config.toml
arch = "conformer"
model = "self-supervised audio encoder (BEST-RQ)"
dataset = "read English sentences (LibriTTS-R)"
train_examples = 15625
n_mels = 80
hop_length = 160
input = "mfcc"
win_length = 400
codebook_size = 1024
mask_prob = 0.05
norm = "rmsnorm"
activation = "gelu"
mlp_ratio = 3
head_dim = 32
fused_qkv = false
qk_norm = false
inner_norm = false
subsampling = 4
layers = 14
width = 256
positions = "relative_bias"
kernel_size = 9
init = "torch_default"
residual_init = "zero_last"
optimizer = "muon"
muon_scale = "match_rms_adamw"
lr = 0.0052
momentum = 0.95
nesterov = true
orthogonalizer = "newton_schulz_5"
adamw_lr_other_params = 0.0023
grad_clip = 3.0
adaptive_grad_clip = 0.02
steps = 7900
batch_size = 48
epochs = 24.3
lr_schedule = "cosine"
final_lr_fraction = 0.1
warmup_steps = 390
weight_decay = 0.03
adamw_weight_decay_other_params = 0.05
Rows from block 7 of a small self-supervised audio encoder (BEST-RQ), named by matrix and row number. Rows with one number belong to one neuron. Each number is 500 + 50 x the weight over its row's rms, rounded and kept within 0 to 999. All counts start at 0. Numbers have three digits each.
After each neuron's rows are labels from the 100 clips, of 14976, where the neuron reaches its highest value: "strongest on" is what is common among them. Only what is clearly more common there than usual is listed. The data: read English sentences (LibriTTS-R).
# fc1: first MLP up (model.blocks.7.ff1.fc1.weight, 768x256), inputs 0-63
# fc2: first MLP down (model.blocks.7.ff1.fc2.weight, 256x768, transposed), outputs 0-63

fc1.382:518519438396526511464476477527404459636513408539537556466508468503435519437481525571439520489663472521470470491465519468480439539494546516384475447544551538480514475560479466384482570487451456
fc2.382:498579473432496568410523450542544438529464520498533516477479435545527552540541608505513495515498509523441523513581440514451447504603470595351489471476474408476523453534455403434488505484472553
strongest on: voice: female

fc1.592:481491492467456497574491552513566483466505522512531539574457462378647513512596441449553434475549554495527509500514520572382492592413464535563473516552589427473487525539528575539429443466477537
fc2.592:418530571391505487533505563469586520521454492437467484503580460439453560527497469488512487518498409543440445522628484472367503435423563511500459517563556435504544510539464517498519425515460427
strongest on: voice: female

fc1.654:534446546500413418609398554493555460565498454527526469580417486446529600502437476580535564485548525480493490414507599535445412540363549548549521524506490520520496544625525549504483434554534511
fc2.654:529522479502518476518475549504523504474438509458462498538474473433501628512495474583536461503501527481494535481533544442421490423516416451511618477525521470339479551564550399521566522555383496
strongest on: voice: male

fc1.724:551470537569560490425382487596540450513510536495409454578485449460511471461448569494522520428509521460512517439560481523548420488440504537445551468568524503466619408488496580456560460505523604
fc2.724:477510495427407510544528510490540575485484468543560494572451573506633496546428520428513533517546493533523436408585473429376514493486456484591579478535519574474459521511602516412465604618515523
strongest on: voice: female

fc1.553:516548484458514508555513509498529561414410463421501477438585480511533524500500422420463563489517468537500537517551562407463473504587456629452558564508447574436487462541457545535491515521515431
fc2.553:508487552505468538483521508544479475550525558527455437485552483490405488496559515440429558404496497539496499467528436575469561514408462493434479526463496521515458597591521556439432495496544550
strongest on: voice: male

fc1.755:597479388496450568338453479530578384450477418512537459433463516393537514441513414575451508473487506463466518521574454478512514533493482477373467504469528443485530505421498463534619562584572487
fc2.755:491556480468547551484489515451561480523492505523412505379579399424471434441408516361511535521540460430482451529577565461580529514487492539472502553398497525547443665497490395487510507521395522
strongest on: voice: male

fc1.530:546461567430446454572411478490479516504482470452471486586523552425437499526447474438493489461562468524423537531550518495559428570506636594507432338524525484522525524528528506526554473433483554
fc2.530:527495499493611533524399595456517466483533525552544489519529493465542536607512483475530448439483496439512514466556535519438536528524488487622511479445559526499390449555508492451507493485509574
strongest on: voice: male

fc1.600:537463520547520517447567443506645557482479460548510539569415476443441542613537512470521452456463481527459424510490480497433536466470415465459543472527485492511483542541581530484478558423470388
fc2.600:510527458460465489486498514526502488521452518450440515432534421561443477460505498466519551579536485482439545510563493525544491471489479503494428451510561469544399480535550472634522511488487504
strongest on: voice: male

fc1.408:466584488478530472535575532561550453466439480535446394529440549525490505494490441464538463501542438631532554496489554470528574484615514328445421483516434534432588575480522591456488489556574515
fc2.408:428497513332511435458519505564462430473522458448539587488493484551611549470508477488459432493603545443430530661452452468474478486481477469452518500434539551443406516460533532526518504470496483
strongest on: voice: male

fc1.466:463428482483502525506566510578552506464504538525422461457490474425530547458487494450483503536452496515425492521482526518500494534470490531584518511504516442466537546487568545586607503475524458
fc2.466:478385483383474496520493581513484497418448490510502452508435474486441467411535478413515564581490497505522538564529481464476504490504518453532518563487521391519475561454563482541457448466622472
strongest on: voice: male

fc1.442:448495497481504529538486550545551450599539370554503503457438483425445628460500450476493466452556445508448434594523484490426468554564553490423537545517531539470550549484483513532568462465580543
fc2.442:575501526483415471591458456576510499470446438542489499474441432507520528545468516511390674543517460495489499538480353502420447457494403457543486574533487542395567486572456489531490487476430488
strongest on: voice: male

fc1.82:580480503449472494428506515517464546552533425540505590535521464427433616465490638459547483532623460442455510482550470528532476418470551488383500398512542484495482437555507480493442478491545475
fc2.82:423492548505414468499585532542442558583504591555533579557474513500568565518518498515546421456544523393407516474451493566440426559568531539507523405531495533534564462551465442473414537484450493
strongest on: voice: female

fc1.757:539456570483575551489512541482563462468488455431469451526450487443544621500543502569471472438543472610430520472461482523441535450528560457440534611506534517508557505421550550561484526568517529
fc2.757:554529511547476359482473451548562506528475473483443511579514511570414529550455513449515433462470514501548498507506380336468417479516519477639579383571533484483479452517433436528515609471522552
strongest on: voice: male

fc1.510:551451529421521547462484600538527433471420519548497546486512559379551529470544442460584550515427494463481483512477486539544530534425486484627498450498464495585539491527536512551503511481491498
fc2.510:494491497460445467558479491457555466384571553488508400472465460427493587422456560452503547520427529435438426489412512448540426525504559451532459539470535565546492528485606533539474500405462479
strongest on: voice: male

fc1.456:519492419471520500466509469459536468556518467509536583558553417454558542481536548501425511550588486476474555541543451501514486512477515549431489379547518577422511512529502505481509503548450470
fc2.456:436534557426452498491540528479417508461463489510550583520433439535574512451509598471494454507568536508442523473445602532535436509493521528403564518464454494473528424564480463451498548492430515
strongest on: voice: female

fc1.74:549471396507483502514574483525511426466574504481546415566413555434459490490526572499582500512517474472445519361553503475475455515459436539477536525447371494428487509580504533471514469517423555
fc2.74:583504498568462523467481546523477543503532531461529465441484596502458529481541544557525541513466456464506499405570561533422413545456446459491450472456479446399430549417542376540514524534524537
strongest on: voice: male

fc1.196:609437593408515478479488426526546447491388482498445464431526563514418613435474477535473479508488547492582424451534454473486398504608488513431491511475523561533500519514479506641493524515494487
fc2.196:493528570392473542504555511432464516465550523503484565458521442430513504473427536441440422432490537533406486505439462493492449419448561504547599553484358503485506494444514546512399540489474557
strongest on: voice: male

fc1.646:575576377512493462513543547645517442480540489553404507520412444462504616479474502405510453583506518406362452526584489528454426443540452434534551507535408479465468478518470575462489520489404531
fc2.646:508487475461507536494545446510497512481570413536592465439493498494504470547516483462573545588480506444509537410543516566489463389512373475405495482482547470526466430492568484542485501455536470
strongest on: voice: male

fc1.194:495492489542529564494536552603483462540598535502515458534530507443504533455462501487463497501522627584544509459605466494489503462442481511513516501504500418503529557483551479479384520487541534
fc2.194:540492425515475489539495476523446517563501527399509495398495588408451527527501550452394505467553515486439513440508503567452513451596520465397602525420469445608472581511481495488459508445504530
strongest on: voice: female

fc1.31:519480449525481583396618518571496508542538565520413456539405476414501536459578535442575545496490444616404507488633461547500414473471505556482496555541516366586550521510518602547502499471553499
fc2.31:477445387371418467426451471529515520502426493570537517479503540499470547467468534469432530497578519518438512504559424446496502394546516466466553490515493469508503503494563532496485634477586439
strongest on: voice: female

fc1.42:439466529471560508446517509566519485458529517483455425398375489507539531550589426460546553482456485449540429514383415446446563494489408451475549591438463463492602472483529552570576555535490569
fc2.42:478474582505484529507481524551463400434475447508565483483540584428512473407504492513470489512531461539472487561546474487467513472474454450481436576464532515504552483558537495528429506466518465
strongest on: voice: male

fc1.732:559515498548494489453426505494544540536478451435464456508464518471427512444476522538387501385532473552427550449502465498517459530458498490549505456553478572538470510521394491497468471418557426
fc2.732:538473485568469514507509447495453395387524590532657463477552514489529518487484467482514591419614615525446514558475434505508496486468491507527585452503466418482562549531525506501487589487530595
strongest on: voice: male

fc1.581:589518463510501491482590389499513533514506483453591487459498448488534600408472597585536523465508546438442539450494431512452484504519511486528521436453492398377420458477517571484528461467397512
fc2.581:597555455486444505465464471520416589438520533493464572513508460477482464489506561444486518626423486495485510482567555533557396460514418477496519568519398399524485527411472465517504484561516481
strongest on: voice: male

fc1.222:521526511436473613492468410534455472489556447487510551505538415523488534445525433497474498541535439472404496497473391454521433500509466544475583519554497577442538420466490414409516501567359489
fc2.222:462575433462563560446549519470485499480550477452486509471420460615450519493453447555478445566457530584466469564571548437353439503529573566395486519438437443499490511542421416457486542518454502
strongest on: voice: female

fc1.708:520433573468533456495480508569531456516532538449408559509420465547580523389486564499446512458542551544529576574566469450458515447492404465522445511532532541545543492514461543558448490476482530
fc2.708:469466443424560478491516535434452475455437416510567458485490509511545533498482453494473431404520578536433498474507438451515505587508436445401630552561447440422536556534504506504545478454563560
strongest on: voice: male

fc1.261:488421485528519528491566538621544459532433513500506499492416464447489506435515499450491483492535551530489442573488513482376467520450504447466574584546487471486531556507564551600522504449642487
fc2.261:486419475477543437513424547509597469497456557447528409548431522458593421418494479448496545526455474550493473612483470430449511489442541463526538593550588445498481518578516463593455449511596468
strongest on: voice: male

fc1.178:568528550558507567486465511435562490554563524503476382484441561547422548446410489536391461570501498472436532441526515580557482500511564449510501495574525598521514470481432490522554521593563469
fc2.178:469483404458435487560429489538490489534477485620588566563456504455564492628411485507609499440544442517509480459575521461480508615551587445601427533482546481476443519535482466470492478584509481
strongest on: voice: female

fc1.488:495522460501491493447521483540600472537472533572475511446555508504556615417555511469404556507542553495397621545530464438569430575499476538450544575532488537502500525504574537538448542530465580
fc2.488:516502569448503475439422557530542428398561498549493577482522528461462478486497525547467486505495568417536435446488425462509589435517484504441402576384583465446555424474489467472512471482506359
strongest on: voice: female

fc1.148:548456463502580478503464453603482516475424548555507505520452487464500528495456563519560575503537506558446515469547609567490537477504526514513595444433461417525485510460542577477494539458520486
fc2.148:546441483460411526456495452505437529582446483505449521503464513484379492470531490404532532557553462487491459568460517439484527502576594561521482605498512521487417549419505442567468526494531536
strongest on: voice: female

fc1.310:507436529493562537394505504537485517576526424538434450587429510449553394517575384488462497516533422505387523546557438497437467611500499518504499490523457500517567521500495547526490450430473531
fc2.310:493504510377425501388495452485517449555474466524613479523589508500430496428446444443445578489520433426486454537489507518450569524510512446470443532446473540569506464513604461423409455434525568
strongest on: voice: male

fc1.264:544442486493491542460505527497588461493549536442504534534442503426542563530487581462557531455544507528501544466524553507404540520414464563458562462544492471523434462500486513494491522463558410
fc2.264:466470518482484508447521544474526546484471557464401472564424481490449631451519450469489515501515476466470522602497521425442496476458467575558580492500602464530455604531575547555469490546510513
strongest on: voice: male

fc1.32:522542474508504444482447499545486529439482525561537564515608466510528576409467532380507552540415463535399551586463504516442528582466496521570580503490500499558459546546515514493513386391484502
fc2.32:417514498536538509491534526568506457516407618507529501560468397461458494416468469479500513540565567451451512621468517465496490529530518587445528507508495486476488551429560463608512463395530528
strongest on: voice: male

fc1.723:553439474445505475479501580555569556487524530542466494480523503410530532414499519487471561498490522570495532578384532496488538538526472441543476534488465435500463512531490463518482511442548490
fc2.723:526431510434432532552490469556541521478465570534424411526397486425457542447562531538469575501439480607475519587442479492571478489511524485576517471569577470496416541446535535567549524507585495
strongest on: voice: male

fc1.552:424428533545451536576500550534550495499497583466486514515575493460488569463492470412479531500464542518489513440420550504488480540467539520549510520555516472531534536511625456539510490534568442
fc2.552:443400530494495482572527388567555478522433592432457420540435405473454575461547424512553489553501476499518511567517517440506491543440577578598535440538610482457471519539568586601518423542554479
strongest on: voice: male

fc1.511:440401498408576579392495523532451476465468508463502489490498522497437523429485572429429475519514519489413467500535386483555479548481590487512554547480465543491477539511477540520492391471496521
fc2.511:535480479482545570414449565436486447459435518518596442504429561509556523477537479305431611489468488517445500490553479517552468461417465482464542545476481482427478590536498490498476481427574504
strongest on: voice: male

fc1.413:485445388509482575400536511535503531404448469461423429472553488428508496471545606424440513543432542572329507562519464519494520588580579498526437576466478484535537585495383538465453470447474497
fc2.413:577537531515518495516451458498581435495620485488511528431522478555520566537522500520517533537504481499506524464501402502566525494519504404466491519374501466505427489583572462525562541447573553
strongest on: voice: female

fc1.174:504519434391483476499509488461399397563452421561502352514470548485475412459515515474451618478567532573539527487485494454509518533514452529500514488460571492560509569482504552523592415481495538
fc2.174:476544522460596412484455550507577542375538456522466575556507508426556510535435495479528497548421593560502515469517502412563464495561535495467532526484552483425545451559451505504473524504414444
strongest on: voice: male

fc1.345:494485506411387454610584502486554487560490525565546431533425466458449553505564459498597545530560541525505499468518475459467467485418524443501484450611532571474584563521494481518460405581490467
fc2.345:438484443497529470488414528508513471571528485477413534549550495393541518514416473538438517526530512543395501505479489385390470415527426536459585488469577471454524485599487512571514491588494478
strongest on: voice: male

fc1.479:478510577487477499435582536416475505441522473435492510545431470481467530524562543484590451562515493490462526513540573461471489609537491517510503415513469525512485534423537475514601485519524550
fc2.479:463518526582457504542402446488444475576590525516499559463501412490534651547512567556548488548463539486405519499477538491464529583504504466510496494529592505511543400560581449506405489435452532
strongest on: voice: female

fc1.453:495517498465530525580566576530480536439508609552464544553531469526484489555502556521535452486548528460463587442484532533596476577458600588573453504484519492515494523526464602507433490489427474
fc2.453:491499507484481563561561463459434516513564584531443544587513439443390501488480449512567430525492503453484475546561570502495527607526583548600432480521503481476427460533523517399542482515477502
strongest on: voice: female

fc1.230:440495426579535490449485484578498464495534569432510536469461520455532551511523511470456381550465492488420465593524532501390475564496451551474516465523456468499469526513496566542445474531492528
fc2.230:468449621451567542623455530538530460472516579500497460512454527539508527415518473472416616584444439456472426493488521436426434474405515533591432512522573433522522495517479502576506427533523476
strongest on: voice: male

fc1.281:508535473498494569518511504489545468500481484580519548534416478514535452579509563492527536422440505535496471510553548412389464398562493484493526430449491438543612506522376414472363476500487551
fc2.281:486515520529485458489554480519498426576557627599492541551507512444463418444558531484512597490485510463428570412418485460504445478534482571438566518494518434462457426591455513524487532520490490
strongest on: voice: female

fc1.33:488482445523511483462527460473554554448504470489506475475420521415499509561496492548483496490523483467614542468396572496384558524445377586530590450452575507530562534462460545557556493551538515
fc2.33:578456539480503524503438544496428581516497468529434344542459581556487428483474527454410443518523578468460509497565570422472457488489589477551486597524458565533412499469553498490511571504493490
strongest on: voice: male

fc1.743:496568455498435494527376503490469439469441492450418486566534453500587528478509459489568445439533532551523473545473477565376502517446532464472560559570518397499475571489492558490469563530536436
fc2.743:416448543446488458546502497483620575480499549459452465396515439526471486543438560490475557502542515559427473614580516512547470472547431526463495479472561510463474506645496542473511431424425545
strongest on: voice: female

fc1.207:429560503505445510510493518491536416550538410566489424513478458473501619479518509570448519467523514519499458509515473474464442537419484524416509528529559537458506498511440524471514502531511482
fc2.207:450453485479545398554448513458508576482408453505564609542516513491562474443519552478508535488554485489526563442516520489515543458588468516468477505431469473472526489570501517569534528640444504
strongest on: voice: male

fc1.69:583553509463497512553439449541507516491497548524496588523554463448560529450430476537521541565525542479435526503456503525559453518476482527603465550499494420523381463534480532449425422435491480
fc2.69:469570509509505539510534472560536433472501582465469477514522429559425482529534553555504405550524534536507523591485609427441473498475535612507625503451524536472429430373496423586563508454426510
strongest on: voice: female

fc1.161:507534475535550436353678511524480544489465500435468535504423435523572543448420499462508568429595487531491551474613485518431537563528539516488497450500427524562442468438522422466503504519557500
fc2.161:505511602442451468485458513419552502589516542534529516534549509489525503489523620425482508525522530493455545431516524500591463518538523501511487463518581442491331505536546515466418588416478471
strongest on: voice: female

fc1.98:516488421502584610474561573675558431437431467606429494460443457448553551463478447402484500451460556554426460531477472489558494480513577465494509548516527451562552514497489632525467422489469502
fc2.98:574426511467517515504476437528534422512402502586473417480509404449498436427551526469439518529508460507443507629505455471487478478499498484521544570517557538581541608529489485536516415446579507
strongest on: voice: male

fc1.18:564454498456501451561452598579469394443467483445524537442410521439517474523489562498520469515514521512531399616523547500425507573480558471466479372545436395516508521500461481504494501565475484
fc2.18:435476532458563391519516538559559529508502505523498484481549516499560472471529507533425567539535466438468500519481448457398522478471495572435475528453472466497537554633542538422550460417525427
strongest on: voice: female

fc1.62:469436513468542498523561577465443430502494459489533466490482533390507562456521520495392470515581495482422502529459503498463486459403586478367517530544516501543565519545472497493517471553462422
fc2.62:457502425422572499581397427553617518503484474586407556443535436545576498472420556490511507461536458591477495510435437477515456559534483498535527466559511530536634502630540437487485518520467450
strongest on: voice: male

fc1.619:389519556433492577490457525500532551469441521399469543511506467478538553495496448596551488504466532495582480541415559441456556500528492444500392469538461488458433500438505517548512535629388541
fc2.619:431454516535505528582446599464502393622648489455474450351472512526516488475586551473333457462456544535496411378482498510504431499523574501539576519532484535485457524554442462461508471468487480
strongest on: voice: male

fc1.64:455454447481562567433550569619576383505518475511489470470490565492676550498523490455527557495508581460524531499526517534488432447493548565429507490493465463475524485493556588478467510470500592
fc2.64:516535498500464527513526450468519598531574519432472452498465425436482508464548602435391515520405407547474380500535443578476516463538545514554492544516481528502559525481521469570477484442476479
strongest on: voice: female

fc1.762:509482523434535545512473519568538411507483384433486415545529520430494429534504581571475521499582468538395528509445496482497442479501602443519529498532523587481549488506404559493461490524554496
fc2.762:598522453483511590511513481455534395483458514597537513474545412514587449567504571533458482486502456455402564457493523487535489422557569468406490516473510459507575504542519451473533468600469540
strongest on: voice: male

fc1.731:518451518515518599484407461565527434511431442513473525541438518471517528452464512541473450439531461545473473512474534403427541521506529458525546457569446400480444469492471553552474440448460470
fc2.731:495516504528588461513492552461535417530396595438507426461486437509586490448458451472500571498527522582480520669511398431442447490454542486525494557618510396487544462601483517555502466456485418
strongest on: voice: male

fc1.760:443502552478501525512445527486532458558579476500514560407510462521622466492468477556498512453654607454547524382489460460463471520578482486457479590537481577468494432572465460522507532519452608
fc2.760:502547528551548608519527558491422478474521488562482538449539421453519531474494562375504477598501530410461536495561474570498534443517515494537464445499479439456514566498553409490406510470422447
strongest on: voice: female

fc1.661:542448437491496521398557489489391476635570509463428559550515427507559504516459615564493469440497506462477547470622478535421499410643468505405553410486516504499464479513416478539470456427492514
fc2.661:457552559474519497469563518429552520460571447478527458603516506563483441516477523465454464450562482508519527439483517549429470537592524644537518538512453487568361479478568514452493559426473436
strongest on: voice: female

fc1.454:586512416483505552527464478550470436494436493525568425453495396467477447515479476384443529430468486550359403551551507481439444515546451511446623494464443422461533576545507605553494420501454519
fc2.454:580521465444496503527403519459537480456494469547467531503425507574432451447601466398503583547382446406440497537502506511478519474527469533514424605530518483525431451374538463492435472458477419
strongest on: voice: male

fc1.602:545514522493466553503504470490498529617567559519478521549481460455500565476521632481601542527598609514441420524534524472468534438593515553463488437515462440487510521503564400464504587539485466
fc2.602:361449510437507448531560483570504485558575539467477591562533511545524612505455449600517413454507588564538476501503433489535443454551507526454572417542466453557543570480474460497515548460469409
strongest on: voice: female

fc1.700:491521519526471401455472470477592469516562478512493567405532440508566486572476495471510481515515592471570489482422513554517577521517587519461526504527472556395606534518518437499546539530531546
fc2.700:502489508531484515460490507509552457484464502551421517546461431527472494443565461481479486487433505452424541545480468570578467460491497529384487482480557505498549484553484446486553532470440426
strongest on: voice: female

fc1.130:484460551515520490497430532535511413511471495476454484473539440507584515494525545500484538408545554559426471497532524461450457535444475463468537478447529594405558544436543479535465468475479425
fc2.130:476493476445524468471496542553491553467557480443427510465538451534452611439456404475471566513491511531413574553596355557547473475522386554512587504619491541461414579552468550516550492527474575
strongest on: voice: male

fc1.539:469472470481427458501436492524471456518497434351529437570483586448532430424420575496462553440506514524599569474524438509452514533562486472495584583519606473467510578524477516456515496559621388
fc2.539:573473551622534468514508522474492419513474468576520554554558437483542552505516493428550453455580486460464587459489513467540440489513505569587605551521486468492452425538520515510464511519484586
strongest on: voice: male

fc1.147:506486521497541567448474474470441500429441499509541488561484531464509531451440454471427488504530498618322510468466528579480468536471547517480524497537566479603486593488515548502445483468546385
fc2.147:620488469442484496501611515579528561434479502482537433470444431507531502380483471429452534501441467545457513575532433466521546455480483503483496517457514435520488490583459443472501576526569581
strongest on: voice: male

fc1.719:496485505480538493456567538493541515506512503532509450615532559449509498502471580529478487502483520518509508451506544431531498562583616566470583468423557603489446394565434544476492550452559471
fc2.719:485458477485430548565552449451457539496478546526537527580484523485510444560463519491550429415477490497391550430558486495643529554536563619549474463488476546431525534561482507477461528538507495
strongest on: voice: female

fc1.637:558487433490519502557446553473419442486516488565467553547522508495596530522542533463507481537444563547557466595487507492397533555553584458487486445484500343481523558559507513512527425517496510
fc2.637:437433560538531521463596500560506554449530562581487544559413392643520495506438543508573466534509491537468549620511563455518573406407542517430454505545533539456519520491528575546512412469564520
strongest on: voice: male

fc1.550:625495409597519477518585448563540491570560515482531530606465451494442581456438521513575481503570530512463440461639549493504427523442454570488591499495401468479464466529552530443422499569468499
fc2.550:553507489619475532459515515538510512552548421425517530512485563447459574464508515523594564555542508485507494474464597486468368460527447567501578463458478484495417419471476515475479519541548524
strongest on: voice: male